A small sound classifier, trained from scratch.
Model: 3.35M parameters, log mel input, arch convnext, norm layernorm_no_bias, activation relu, layers 16, width 160.
Training: normuon at rate 0.0049, 21700 steps, batches of 128.
Data: 39062 training examples, 71.1 epochs.
Rows from block 3, named by matrix and row number. Rows with one number belong to one neuron. Each number is 500 + 40 x the weight over its row's rms, rounded and kept within 0 to 999. All counts start at 0. Numbers have three digits each. After the name is the row's rms in percent of the matrix's.
# fc1: MLP up (model.blocks.3.mlp.fc1.weight, 640x160), inputs 54-107
# fc2: MLP down (model.blocks.3.mlp.fc2.weight, 160x640, transposed), outputs 54-107
fc1.172 100:457508520518534506452426404496516513447527431464538482491520503515559489483458463474488543479490483496445447722523563498504421498503466565529461520495489509467512
fc2.172 113:517539525488497510467505522443460497537581457528525471476493443530501478449466481435508443440559571505449609454535490512484526613486510519455493575462511497513463
fc1.173 104:528547484517507546455474477506521512559492571518497535415534500518499530456574470519484515455450485500452473538502534528501525456492482461528472466377487504523447
fc2.173 098:486490539460462486504529555534600484531468444545511578409506437485540500525515494466435443517479568531498474478485542470489464462487483532411496508496557465496476
fc1.174 112:529473478506592495480523453531551488412532489437511479521445514467488517488451550493469564566445485500493539508472496468506474512485515539447493528504593515509524
fc2.174 133:453519532481462530493469520451557514573566522461555555479522488564456517460457510507471560519470497501470482561481440514606547546429507396480493571499438447480484
fc1.175 099:489421477446488456545516451512493477450572539441550491556499512492428420570526505541545501471513548511512520562462510546526558429527463467527515494533518523487527
fc2.175 067:558590539445493504522471536456451504517499476422579393531523541528412554461551470557481470474509571508474541461429501465464504420517491480490516456481505490546533
fc1.176 103:501576529459499481527411466457549571440472452528503478407461519520519530472441501460449519462471491521528493495497500484546451500528496530559465506533558534522473
fc2.176 106:450498465504497494496454498497482452542519581496478520482462506477448570466537503440530517521503567591472568454511487456497506508481589567388547497501418550507541
fc1.177 127:515540461456439496555491556482554563426491524404496505502533489498568467522427497534475476510536498466538478535520452507490427532496509497526481510488526586479546
fc2.177 124:453458531469526483544524493515487508511554588501525480446579552492520488536518588530565496510484508500531495483491554551576520520467548446515434497513505536536426
fc1.178 099:543546493408484535597404538526503526490499579478544454491523501529536495496524514536503496592483558460538510529445506539482437488493471554502578506490486472544474
fc2.178 085:490494510432461469472510487484497483466455428519461560515491516493545537526478467485466555489515499474534493570411483475492437587423374514433547447499402485463502
fc1.179 110:482549460507488512429543490513517457431540468424503448481524494527463441478472446433513559491547521469505509514437488492491562562503495490481513443524478396462514
fc2.179 094:511472543534499482554481536471530521510642551456501435571471562511492486472538531551498506490540476527510449528451531504453529514512513525520553485612527482485507
fc1.180 096:507557417466486510506431440574505565479477488495449487531508459482525541467549534461519508548551479548496540530544529522460551559434539532525522493499492498481542
fc2.180 094:523481503491514530500550545523522417490497476509479440533457461508491458466542487544451489549498461510550448472465442548461497505451469447426494463470403551535435
fc1.181 099:439554474457544432479503510495519607538570529527565523532437469525418497426557503412409487531492499489453544521516584453520423549516443508551541520504470489505498
fc2.181 055:543467439519537520514529537554452529503505525543512403393542534549482500463497585520480454491530511447436504478493493474578517501483486533501471497560461567529440
fc1.182 084:475498512518543530450562486516542443447525509475472491452522495489409482473463516562448483600474414443466460462513583534534485466531518493522508503459462478518533
fc2.182 107:467474495546491536482515472520515530483515453565458537482512493561544503492451492519508473466503439522524441479499547473526507451535450543524547456486624509511436
fc1.183 098:492485574540499502526510502486515510501528478588484520449510519513503509478605455522583466489529515523473497559498519522475576514483489434538484504426442561478514
fc2.183 072:455488483466487521489448478501534520490447518498519450547554509544498569541485447567487487435485476442438552549441536437513568509492576496487428543523581503458453
fc1.184 104:440537511528507521509428489538531485501477541482522506496508459519533525545564474474426489476543514434547497520480546496521506479534500514529463485474491493466472
fc2.184 143:515458445534507495523467586482449494482550488464478480448513498491477516516511444490550397537490538501537441556432552397437512483536453508450448525476532480476438
fc1.185 095:541603502550601489492535510487493504548509467495485439470483440490526533375602437524468530503472509458463551512505524496555520443525499448504541456440522536492367
fc2.185 089:564491472416466450536523503567486506471531477472419461585466477492533446564472532555458503465518461501521575478572562514510491482496526533445497476525505520512542
fc1.186 100:473393537463488461565453478501434519480473495567457493465421530526488549426558470496542477567551517464558454506477469515539489499489463442526610511487493513480571
fc2.186 099:501489497508455480434481508484462529575466547494542510477521468544575568566433466501516562509478453518471485509531586424549467435491541524484473543525453497529463
fc1.187 101:580554543459540515535498508539500491483567589529447574445481493537437521525536517501483488494508500491503526530490527483500479436492482490492539493502445454504528
fc2.187 068:466497566531526522411511441506457436454460483553501635417469450443585454513551488439523509460482449495574511484487513485547524586542486479504467605446516515487522
fc1.188 103:524491450545633494530546570494505439434498530462500437512520505548503523535554466409449551464462509473451596543465451502462559497479503413523444531532474554491490
fc2.188 112:477457454450534505489529481463567504455488501508495543457513560470532514505420445427549526522488467522538503540527492523503557501499523546532515531491530479544582
fc1.189 090:500487500461543543563529547477526558503574444483507482529515487473401447500472472516468525507457486468520462473485555574505499456471426480502531566522511480437467
fc2.189 120:519495529530536585508523452494438473491412490444549629490441467610477481542527494541540488491524450446545462589446460542486498532469405501468460483575457456515466
fc1.190 092:471465526540511506529491534420495472469535504527502476421516488468527565560543470544488481553508531410451583543487499531469514479486528520538484496444355467494430
fc2.190 093:504541533495500507471472537545469457512478431483429486513510508510492466436557469556463432464485470522473552480419457499522559536557547447413484484477532513509558
fc1.191 106:492546480591538478445476534509533463452545510423536489541492482482556499497436486472494544454528479571536464462538443530478496506524478540555477507535513498480451
fc2.191 088:519471529520518479530481512477455508510568506418455513586494503493523548550436444510459517543495468479558504491551506509534504518558538431485495440453515509474561
fc1.192 101:431535521508413496458533525486521511515456427544554496549430522475568511523529427497526464489445586505540501475526532515502486528494482527485546553456510477508525
fc2.192 122:547463454538467455542519573489499492403467517566472524470505520412582464555470511491476500495474563467433469561504499544516470483451481572522546492480477490443462
fc1.193 103:533433433497494542498569520483507562532577545503462448543551506514474505549544446504464455512482471487519543560485522433513503462498523560473544493474498525482475
fc2.193 067:488552443465470529470497594392473516542458529524469506501544474472510524566561487515526524472461480477519569451515506561499508444529490513520448530525530434503583
fc1.194 102:484520490483505435549437498475508546515544426548520567487564440519509511585526470524482511559498494523508552535477533490525487543496523519498481446499529491497468
fc2.194 112:523497577549489471543494532562463527495549528516475526565543424415504510511498498464467480487486449544538541452421469523546471484482435523475452503454485481448575
fc1.195 102:458595485487494469560489519503486539543527380569533454440452486556497564560479393462551528517442501499573504468502483507515475564460433446539465514528498518503437
fc2.195 072:470432497544486495461470510554552521422516468604499459540548459501495457511470481494484494573514412499468503544513494421532493478521426524475534476420561545523481
fc1.196 099:470498541485497427475565528516544522473611516400510502549480473541455521581491514491476448576459481549504549499509497493457529473454476566467512528531528545556408
fc2.196 080:593495472558455564448478489455439499505485475524484566542452464495509447506560482524476558461561505489522482524491542516516584490474484494613514513438478475528489
fc1.197 095:500475540481491520520529518510528526525550539460536471450553464528514517600546496466581542483531476472497505539483541531484449473520525546467507520523520476559533
fc2.197 122:489512505415488550492558479557528490466463457465601502493480460524493377505436458431490507530547507467546493539499537520473435565452597472431484475500477505540534
fc1.198 104:608586529491540529508452502514525475463580480510463499428493501504413483481467530485524456520520475496532489486538497500454459477474514521463549527477502460520451
fc2.198 095:520446508495516503501488458529450511501553458589526548391472392463538461513487495439545460482599520545513434467491542611569468562479508518516433512442552449499459
fc1.199 122:556426418543473485525461473502513542548515439510441443484490509458464499507476489510575537472495505522512481487493460491510528469510483578513521514564474535525510
fc2.199 116:512443539454514496498544496466488620446577549435569476474454504511485486494492491507516541564536550527499453473504499526403558432457507555519524533450531515510490
fc1.200 086:532552517403520530539520478486501535448538572556493488509480505493446523525545466516532491481469486505501466500471523490573579479484448462544513495550506560536552
fc2.200 067:430485503456520510465461547545492538500501441446462451513543500469432434573464449612494463476463434519513499496456481427541474486552502503480489527490527535536491
fc1.201 099:580500494551517566541469477500519487473594456585569513427466478516463576409503473520534510482495518448540550531519499466539467442530530515489428490407567400469560
fc2.201 079:545477539498463455471472499597500502505467545546454537472468457473491529584438499491518553437540489557464534451518520488501471523531519447481494532530437419483543
fc1.202 101:549504425500502506526526567551537511471497440463473474490485459529444485489480535483437482487531549483527493459472495495506467577454548549534522501540480555512481
fc2.202 073:500509472448471509511478531424488424498480466478461460461494542550510555505523544492466473483473460478506514543534457549469504496477525514558465458551504551522484
fc1.203 092:546462447528479474489589506474518561460541425491496434502531559492423480561555528530512548542500535513553573550472478507563434479528484503518521490510494480523545
fc2.203 088:497537449413488478494570473494501479500436446564517506528526489569450444448537483571520449474536490479481467483515515504603547460456505465516462444557543490484496
fc1.204 105:477463492493491486484515549494539528467532548460524458578502489529472515569525502478464440546439511535455531526437510487497479466503480536491531527535475525538435
fc2.204 092:597527452526435515513475458431450478559474536451459537520467513435522458517599485461466524478497504462497510515525534541503508478545447485542532589489509508540532
fc1.205 128:498526488446519530517463544509465549561501524490518449627492502481437497556597498450520527486523524487480439525511483556453468498500482433544508487475483538489415
fc2.205 135:499527447492572580525468501568495538498464439513478462498452544482468522562436427510464496523535582497515514592503546446504533519530541542520463496538484525448533
fc1.206 104:486496470435514481515456493448533524469433461540475518517507522513552543519476549465628471477529524489505461482527573545484457407539492491501490526512512535525530
fc2.206 144:496509495455509545465542543474538463461475480429515480455476532504523473523455528518468498505516520530531499460490461521463504504538461524458553512515562515451453
fc1.207 109:446577510462491555419520550459489516577518509527507476562468497473520521497451414525442515510528513530531444467506518523526511524477501439522484424476430486460514
fc2.207 118:583413482512502547470544532511493504461470536520523527478485517441541516522496392565445496529480575537488467522475536477481546516523526496530494472499549442534583
fc1.208 090:474568483564509493509556492462543521411623513489525445494439518499538498516484449509482441472466550477481499509465507478531480487503542514495500471425532465503539
fc2.208 089:551438558466421467512442492461511557495482499467479508453516453524498458469429521589469540522574597512497427503524540438483467508435575502489535433491487570509567
fc1.209 109:480460513501458472467496566495513472506445516479501446453477501467505431461505564470558462466491534537516506291485464443531480419494512551514488501515460558525489
fc2.209 152:507450473551477503470437499485466591461537481464506516396459533488488447554496461462496572452537467565471507440515518476489484475508437530485514500529456522456495
fc1.210 110:492545477443416513523522508541516490448499534432511550562483485483478453504541527508448535460452526493461507530467554560538480514464511440539482525500486492474521
fc2.210 105:509499511480522488520496539505512473456589517424492472530439586366510531530481476495452582462534499524496482442465449491505469434468441550416480469541525516508526
fc1.211 085:488451517494504481480478530533517592450558460495472447495568458491582508483523608427465519413546499490518517450487543497486509482476470515513487478517488573532484
fc2.211 079:470504415477474486517507439449479553449503411446501446478502535520514526592484587487466444500499576507508465560479514514509449527495480419503487530452504445515521
fc1.212 097:500510516563445475506499435481513500517470501478467460458525487537556500461435504546510511456544515543472496524499491464559496447511491514490499543523508528557462
fc2.212 098:434572495496437536511514441479498526473518424539507480494462451528469484427544535535391500519506479440534456585492466470473517497530495540552549496455486541490532
fc1.213 091:491534516483458512489499497495534523531507498570481474441474499539495521502547573459520544535476512509545534519522477462586512531517550490483509521469445552478461
fc2.213 072:489537513472507471485487470579552541453517469426510478462474490585465558529602531441544463508442544455534502567449460401513534536467509486439473597501501542536536
fc1.214 111:500516497514560500534512513470519469506494553389475457520525480526551533453494557516545481460489498488521492536467522510503506446506463517503561476426462519463559
fc2.214 097:467509477523472615528539492502495475596474586487429540531473458515517552500472437506479468463525519483477448467483431454493515474524540531499483475467568531424479
fc1.215 082:528494526539522506483550536522468548525523546467559518483468517529425529517473530523436518538438515537386531566474539482507433467484487515489563519439461552481552
fc2.215 060:528476526442559498530509523477485476535405473612512490499474449504433427509578488488472528458466512519473514471517494496544452487521475439558475504517553397541508
fc1.216 090:513533444428589486512512547464504484482475500491484398584461519509456554510544489491503476550414520555529587461500515523490555500463515483508475498520474468530456
fc2.216 112:465466514482554528503490477508482448427438404503502464495502506506522460535443443507525499518437459522531509515540489545480490453444441522567544494532467521537551
fc1.217 092:520422534532453492415556496521486513587484497552510563466429491540511480501506468519563510454628483520568494554472489570516491477485498472482513514433456497526486
fc2.217 071:502559437465506563467566469425558454501569504491503510526461522483558552550495452544515547473512550485501488514547479436540480477530484467465517471480513596520486
fc1.218 120:522514546503460525488516433525525527528462501502492511444471516536526439542493517485439571489499499498518462467496450500593557544520498506499479481482467503529541
fc2.218 158:535465561570481510584483481454491502531544512490530516549494528477462607498503501488446462487552500515514555439554434509459492477453503503593563584550473484547495
fc1.219 104:466460500559492508578495473520427501502494477502525443527462569512509481518457489465558528477481492496578519458508565535484445496518500503494481450430451502538522
fc2.219 104:485555499543451515464512508483575478511523491454477565520488467496561496521492500521551539539550462438490506592506573444450476465505504533437500545497497528506475
fc1.220 106:534456487560524466477570462525549484541434430483525497513507528485552525479491514477472499549488484498543541471455483502482595489485461486502446471493466512488587
fc2.220 090:455431482506513520555506531565512489501528491461548444516517485552476529538540515472437480435576425460502484586426476551480510494537563478536499502493522579542565
fc1.221 087:517545544484511471470445524500514511427458520501467528477561448516515492496469482523473496542380453554511511495494537504521527543506467464514513471505461536468561
fc2.221 087:527510508470493391478570582527574503425402522451516606465548504491526523495507517526406448541466430480539519520449462489533513400480514527495515484477524559457485
fc1.222 104:496460543515478486486525499502481497563494436533515459489442516510525505482554509490555506544636484494561468540471483523523532444528526452498514513424480503517474
fc2.222 076:468523427505530519482512533438589439436538515506487527517490451476541543555456466495502470475487518467481486583521475445499485535485485525498481470454467572534523
fc1.223 095:506503492413459514483529460477540545599513438446483573422442523469494443490507504530406502516479500483559492502510533505539563444459495507506574525531524471521444
fc2.223 073:506553519461477507529476413507502538549442462525549550496525478588505552510476534471502448403501478499489531444471555528545504476448480489552482475568507521439562
fc1.224 086:506477516466543517540485525439539455529523469440492528528530473483503420553504533485495478420556531528545523438531518449464504479511499454541534532531492488465489
fc2.224 058:464517451449562505543507486420426518443517487375562426517556534530507520529520430469486482438527467500512519617519490522499545522539417464497489469526513450478518
fc1.225 105:441540523493450459477474527486530497524473420515446520534486505552479436497532517522597529488494511514492502508487528533547509523489522543485518446516506512509486
fc2.225 143:495454519494501492568520471519527514450504514454468515430502502518465556482502467487461481529492476472517519503506463502410482558489539562510499490478546458544586
fc1.226 091:503479424510489499498504459461564475472506532472482494469496479504548540434461505464446572523500513547517492474463487473477527511482446489525462525360466554556535
fc2.226 087:499520503498486516522473527493487489421495556543590559479500438521519475450469469482488459444531487544500419501533498430464464436426526539556429547509541615447458
fc1.227 092:512444497471520497545460545513451515468487491492527605476456521520452426498433518490595498516492497520522518463514388524464487450500491437497522516625513502483408
fc2.227 128:503442496516544493490467602518502520524544434454491493509427432534500509531488524477553426512473487522529501504476410562424532569445495541558558475478419498546484
fc1.228 115:494469559483505469489456499462527599519539508569515394408489515526488578560526442461528451571484463463580469484461485553513477463462465484516498532471472532464471
fc2.228 085:473462487451483535531483469499442523478443439574528442457520462564513450453491533440519522572517473425473589481523573543531513526506446479454538512438466484570525
fc1.229 113:540518502461560535538496497540529534534543508484404586503538495515447490494510507591474396491518495476494456499485546471456455489531560457461533463528476481517511
fc2.229 087:480541543566507507525467493444496489431529471535565535494484528485579459469527506543498512465549535520513515487547466464481532544565527422450464515476520465439530
fc1.230 095:455481461577592503535482483506524484505462495571497431502463509519532453456515415490531443536473534532512525398445493541494535521535482510484510523544497491518449
fc2.230 080:523412515460495516514458541530481564559505500512563551479422526375530498484483514522462467500518430443516459453543458483483433514460502546497522477487492494464477
fc1.231 106:470449456407532473510574554468531443518573490576468518647460505513450472475561544525547482537462512454468480477496518489540495513473482482487480532448480493454481
fc2.231 083:515507473452537576494539489508500511492505505517495473469517425475521451430463481493464549573551560462494487541507483533490525460465532458476555502517518455519693
fc1.232 091:448501547462463438551392453463505421531526503416512441472452537528497581557518484570536501497457528551534466551546520505574543490537452483484503470458548533482429
fc2.232 108:538493476509499470482459431530523458487447435462517526474490494545481523482454549505411564572450573499449489495539508509524511542415420504485538487475493524515450
fc1.233 091:514511537474487559490490545427506571563521437426518506482527430524518485500534494515473469462514438511499496519530537549491507441513483496481453544508490504469470
fc2.233 036:501493470535458465545467387424516584563470498431509445545504500516479495583495479540467497459496513487489559515480490568493453383522539564576512523455524458492523
fc1.234 094:467478631524508523532504500482480559534526508454496491469508549504517559497477545486543517563480501522487526457480547513510455530558494513476484498502428480539526
fc2.234 076:457533524414525544514518520506418548446476422495536547564489471500519489532548433505434510504490524494557507500499496464478532512464479512521508514523465495439485
fc1.235 083:492441529561504493442452501489482473555553437521467462515468483496481485392527478487437535564528442527487455506472484545513587530459489536542452495523510507624457
fc2.235 055:463522518456537481496476521433470510452487520505462459482541516525492480542485497532524480517482454488441462459524436468494519529489550457547531511439441543546376
fc1.236 098:426485495475482466439460569472491446448506570470510455529433498500434471524529573515529468481382520513468479548488606519569507507514507557544451520518499476483470
fc2.236 099:525490542534490463515469546481573489427429484448498518526516498511563483420496554431378517537446499532565503525503521542561534483529491535456586521462521494498563
fc1.237 104:461492505518435476456507479483532499493526518468447507486509540526487535523538482536400491509573500542549501523487520490536443499508508485474506522464497508465500
fc2.237 131:466476418565485517408474552406503460426548521487459443490539510571408482503532483464458511557526489556476490464521494471440463510449479535496519408424544473507458
fc1.238 109:569501483475458483506435464514537472492514508487509494522544490513477437574555389411499507499494531503539486516489444478515517397497476498509515476437528474472503
fc2.238 106:494484395390475476510504536532506542481513469422495504545465500503429522570454478450468498494488497510490505563438502507466518506501502551518468528496490527455449
fc1.239 113:467536527519396499456505517468493490523513498454540523482433538505474512592509481540523512535413494496457539472493482491528459507527499441496512482468458569501486
fc2.239 181:489573493563505471479482543489526508432502489461462536517542487406505504483537423492535501511454577470442523546460493480581545513515528513580514528462516512500482
fc1.240 102:477460569439443454489564514516522429474562555585429475502517521503516472576488480459552534529511523533524526512437563484483492495496486471507468505524530447516455
fc2.240 075:522460526539458465419516477505493509515521542503505420500556499522501472573424500504543442508428525529514444508520456571568649502473448477470498522515599589508533
fc1.241 091:440538428571464542543540484490512468534564483511502471494465524536474453498549441475566398525494493577575490530522475517487615517493503512513446486552524454466534
fc2.241 087:515432485522479519551503509574434551531522480446476467616511598541520528453510545524446544483537441502457463479452579465440497531506531474540432477532479490471399
fc1.242 090:516513505529475516453521540488510497532490485534436597494519476504448459504516384489526444503452493546504509516530622471539432484525494492514516444473465470552511
fc2.242 066:499569492572479577509528506506492559492501465577565582489545465414481517487446420544521548557487516500452552534548490450532470460460504480549468509534535499516441
fc1.243 101:537402538518510485554559456451513521551501475517567541459496515483480457498436511498506468497484516490528473467528526580464492465547558517513489504608481471420627
fc2.243 050:494472520567438568501564458546466440445526453531461461440516488461519544504537516460440491536489508423456504598458462510498465440494508421591488543495462455479431
fc1.244 093:542482556421482546470460575493510572516544611477571460412539512540495478496505459505494566472522513496503507528504518481469523509473514529488543408469496353474492
fc2.244 092:486468541444500491505526490565521531495473461559467531422545418438524431452490493488501485503430497491479528403569544548465462506507478523478437475509476481505513
fc1.245 090:512580476508494427521510432502485555564482456441549474438456456544542568494503409530454471462558466494510544513491508502554458543464575474467497453544475490480497
fc2.245 092:443527564477454497551492482497496510432520465493489552445497496569439454458473565527505493568487478487510464549505435487450511463529538554468533491479498452541523
fc1.246 098:490500463543589519490495586506499511477495497488510489516477489492461462474563460433450498481477491581482556533539503458510499461517528427509455535570510557496489
fc2.246 101:503576455472498493452527533498532518434499508517539572462512524481519542482465499431592484499460545517530507526558423567581538460417466537495537506501523461514624
fc1.247 091:479524519456482455431540583533476504505496528520493476439506494506524475425576508490488469520380466468504466510475499522467492480484512579524521518477511476525521
fc2.247 123:526502454515489538473452529498482472506493528527465490598433484500482500530504555513457510447501479558496470517556480487462496506532486495443528507438513556462489
fc1.248 099:499514474434519512522460506493562573521513528503473467516481455511514520505493551432454458629476500540511507493497582510516511505462482490542511595480459532530545
fc2.248 105:454510446481525439542454557496507524442528456548500384397442486521525502555542475518567464509472503456482527504530556455519514531475477490451505479467453480444464
fc1.249 099:497516467544519469411424521496519512454562461421530468550539522507406421577469523469504436562460504527456580504485531539511521451520529559485528537542481516518454
fc2.249 082:502553486502476497479528470484450472598497496528431496506508517494474429461546495448467522491544494449500534538528508526519488550466538548546538575497537517540554
fc1.250 089:400465608495437494535531542553483469476552584447456407438525507495404501418492467545527506507521518443509545491460464564553507498497521558511507528514469459448525
fc2.250 081:520506516491448554535506464474432449473481511568504371563526514462465513471523459487464496483455470450473558454540455533508510490534433568491517552480505539401484
fc1.251 104:449402533451465491497528540521536505495500510504468482561546505497516462580512488535450514550480486528443505501510504506497445509518502534490550470522451532521547
fc2.251 083:627522463519464518462536485450500492579474492472464463501507535520497453513570449499494562495514519485508496495542538526554498465570473483507492578531551481534498
fc1.252 105:543544545532439456539582476528526533494505509437468510552449525516465518480405536498495531494532543479493523549545512478494527473512461553518540515534497481492602
fc2.252 110:438486503517482516568487499526459483526477537484569537510525500494464518529714486463516533425498496480552570594520517427435594542511562544510473458522502515420410
fc1.253 082:511511438513513518503519535538526519477480548469572432520500610518489523450492533522507443555493437454424480528456457458509552533534471428534534507446506488518455
fc2.253 081:484532537498473513522454490477509520512522498464576515429527521492587499426467463480481530509523580454466500509472517528530491518547492466518492510488521429479509
fc1.254 094:482531515469541502488446503529506490492531384528482489519504471519511511490528484540606518513519510551521436535498536540513443438458513477492442513432469532481527
fc2.254 096:504465494450553496551545505479503522517500485537512476519577457487523440430471501476486508495537405592506403555533434508486571492458465540399499587446580528525506
fc1.255 097:557531486525520560586524497450481573524564531512426482435487485501423531525470551411470530477521536511528513537528441462518510531468504493547500512398487522481476
fc2.255 097:462543562451475464510446531575508492511519469558498573467479458466498525546529397464474475481484565500545498512450520443474507547458521514543557473458523469531503
fc1.256 090:471501523576449551542497435481534489518528569566566521497536504535482464471442486509474448462519552482520487468513454514555555475499502525495523484459573489388544
fc2.256 096:530456521553555543536509525522473477478487504543506499464517517525478414420550550492456468568486487461534447450588467515435506465598462473467518455494422544466513
fc1.257 100:531493529493555445449473544467546479451500446487488507513486513497507449498504529465423585492544529574475536431537586548503483560480496432467547541514509501434525
fc2.257 078:466571514501494573555535444475469408433538596578515509557553518516483608476514502486460471484512482578476466518484521542441465497431461526568494552530431516558444
fc1.258 098:535596439502555462524535505543506477490560508549477492472456469538457515470493489481530468485539507485548461448502488459435488462491471503498541544526485530512500
fc2.258 100:557449491491490509462461459533494489474551455563432637422472434424560473522509494438500456554572498556514460467521540545599463556521519466517481504441580476513515
fc1.259 103:567441496537524489538546546484482497503482469471510513451433498476493507491443555509428459491512512483516491478484433494539571446497456545580485527534597531425471
fc2.259 137:443446487552530534402446499474535511491512534509503447530424501457504540432535527490513529503488514464544492474567447465474545466473532503544516486456425472479403
fc1.260 089:565515616515460521602479474524413448585519520475537434527517527532436472551487465495459493486559543554471512465500516530485497482551479514532459524448519561503575
fc2.260 070:491602441466532558558517514514469486502522499452471456564458480458502568489506534534532467544440569529528444557530598464494447495456531530599468545490512460497437
fc1.261 080:486465514528468519519507559492535487502483479489516488464453450494555527525475478523473502450414513451506498495522472538494429489543489515528588455457487573532517
fc2.261 082:412447498452591565519459476475436475572500502486445507533455557456503490514514543533457513525498549502525535530411437534469469474538482508443462508546497455430483
fc1.262 092:600480485517582516480454472475493567470561511482475508490497502517479559445497513487476509434521495472466529579530513515494528497493466469489459545461473484562484
fc2.262 082:509459485530450480451402479541490530496479520540530489438496527477522481529503508459477533508544511476530571528454496577509509510496511488514488477544502501532478
fc1.263 107:487547458488507474541554530448553529480452564489462530492491454498547461480456441490437485556411524457492508467520570483477491500480488509516516498511510549501547
fc2.263 127:490441530515524449501506524513481485421468555486495549522504585440494455467449542521448414497471533529521485536463469548530466488544501467448480508469464513549461
fc1.264 114:567530434506488470486459519566551502420391410505515492527481509433520506501540508494506459522500489530477631483536426508523497449529480571486494470550502594533476
fc2.264 078:499495462425545498573503529543486465527501466455508463591553395462527516455484456459492434500519557477521471484479434565491452496576586488514481483523486485475535
fc1.265 091:522477571476528478474417535486522520496543456585498465542545507503528437508562459530571505455474504478516475469473477496566501470500530438475533499547514506546484
fc2.265 125:457453454523521469506521552508467505472520431520577540469434483545512466489502478510488523492478463476518523502518482544578517479544528484431436471435607540573507
fc1.266 099:550434453434462542470562457524517537511503600531540510491481512540513530439469438419536499598520508495551537496472486552519439452503561459503541483500413449417515
fc2.266 081:524550487401511483500527514462495500424482475537494423423476557502533478558526564542498488506540530463458516476513536456525511474494437538540565542496507512523476
fc1.267 084:449536538502396497482501511542514480478505426445490548534540502496508484567465488480497503498504580515444530536486578507474488417517507496499494512566482503529451
fc2.267 060:482516495515537579489532511484497561495527488445444523493531525578414519559504440466576476537443558461526515517478588546532452487484500513553497538431511510422476
fc1.268 110:490535529501480451530499597501537454494512487462470501533510485469499516426456484506635434510525526485514502546474463524534465572502470474519478563500577470445578
fc2.268 132:531461469579511516546502575496489455573471547523468496539517485518488566519464499484494562460480476591490535489531482526514499456485501543419427510417524526543499
fc1.269 098:485589470525329500529490491528465476608482470538508504481441452515440465422460473572523539519511502492489512464484547494491512479505522393473522482462462558539473
fc2.269 151:503528541497507525504442526435468473496508451462435529621448456364492536475499444443601549514499573498480481467460454494506425465519485564525579432481542526503503
fc1.270 078:444448465584450490467537491578498557552500493414529550591500537548384552522479531519464609463511467496512498505440601507497480472500505440469542486524463494471541
fc2.270 073:622573454530508545539504498473492533555466490521510533509536462464465462513512576515527484546473466481512458459535549491500447416451453421470431521552496522478496
fc1.271 098:492446477543447501457487522509510517565524516499499550475476450488532482523509513503466470502689477527538434642477459509510550434514522495465505512430466457513461
fc2.271 082:489487452489522510506506523428599512463507487550492497438475507536537555567458459515506492435478461499483473595517486378498492468508482529475517500490492573511478
fc1.272 096:556499442449432548479519555528524517516547502493577496519539463584528472467540460615454496501489532436519497519466485468542560472473501512511517465509450517516524
fc2.272 060:482535524457482529547459517473477522554582560483463516468462478449543558513505450572483492530469465465497493499507539495503512504557496511452491533497549510557526
fc1.273 106:597494474515493496533477495479528512518455561465513452535431491446524595470545436517432439486438521494519526477514432541461500435535513477477495523469499604445441
fc2.273 127:433451410487529475589526537559502486510542450515525417507486462497533436464517470515482543499506466506523499522492459572497511511512547542522516438513492503523488
fc1.274 117:455475440502565551493519538484456485486502458511546479515477497506509490478551461490472510486505515534501554522478448511461502502527534375547490505527493555475477
fc2.274 150:459464525450507474428496531495533521448482514504504516498525547458473510519416492449604473487465486468534537523560534544556586499500469546542491510472506461527586
fc1.275 099:495512417480540488451479505504531526532474503488538439514452461530544467548566490452477519524448537504511526475457484527456549485507505468488515487527510473470479
fc2.275 085:509464501451558531607479546523508501519607522391505531540487546416549545458564503494482445516524545541478480506465518505457468527465432504460571498518475483491532
fc1.276 117:589461471500498485528506489548541441526429450472571504521462523439482505514535463472506432550507522489530496480472391530428531498503478485448528518428424480456558
fc2.276 104:426481459522518480495485537472533510465481512458530443527503506515470473434485562454504503479522511484427404502479440516420475527474534435490510469481530494500515
fc1.277 108:468494451471472500514453458490558536519549452443511510373529484531507476521485446438465519475493512518527476542471549488533661514500512515507527471532507387492564
fc2.277 127:506493592482557503558475554467482514517511446422572541522516456503466497494491510455514454424429530479511474543411552502492519508489532522499456424502451553531526
fc1.278 086:531437473512536577549578590449547510489583514503483470480493465497475444516522500556519537475511468471536475478462526463519507485491432524510503588462514506486483
fc2.278 073:511522519511510456499503462445457548550498511510561571463455523584454529517504462512503454484597541421433536505495422522443558480538456476530471430498545458434471
fc1.279 102:524542449490516495435530459488552504472465451420501450485491480507520494526485514549515480473527527501489463493476560466516522459527499555515564479403462448492491
fc2.279 071:559505472471456477546509481494439464474503547503533454485489485494457464531491541484476520465529539490533446526436464492512468455453539485530481513508560499482494
fc1.280 099:496576498532496509475469550415485464485472554509505513522474520516540581532579414468544531537419498524480514517497466479490485518497487426484520517533495562437495
fc2.280 121:493558451572551463432461560470553433524535530514440465475530500458506581465457575447583495450450479506514524453543495490446488503526546486465407513432526552502448
fc1.281 108:524493566499461508564508414466555585555430456429514487449443502529488575550504497536436443562572545494483519500482524482481416477521516493501526466486479484461569
fc2.281 119:459469425525502499447502553470475496465517520493425459474474496547491449520539498427463381527539469533489459508459438467467528532488520489434491504459470443485458
fc1.282 088:524512540490508554593488499470525483475495501587544598502550520545510455520464440534436507516506498509555496499558469545562492405512517535473470494482477504418463
fc2.282 070:503552545462590494496519489532510515516520506473543472499586494452555546509424512538516473618480501521469463441485499484574620486494506504524559537507500481546465
fc1.283 104:500524526492459553424575539498568503532478453547534520566476491502464523463575485511472545594445538436482479527510455483499471491471528460476508490531463407545426
fc2.283 058:514541427444446483472545609627508520465430502529449471541466497443458515518488548518494507537485498459471513498551462520452547495443484433544510481468559483491520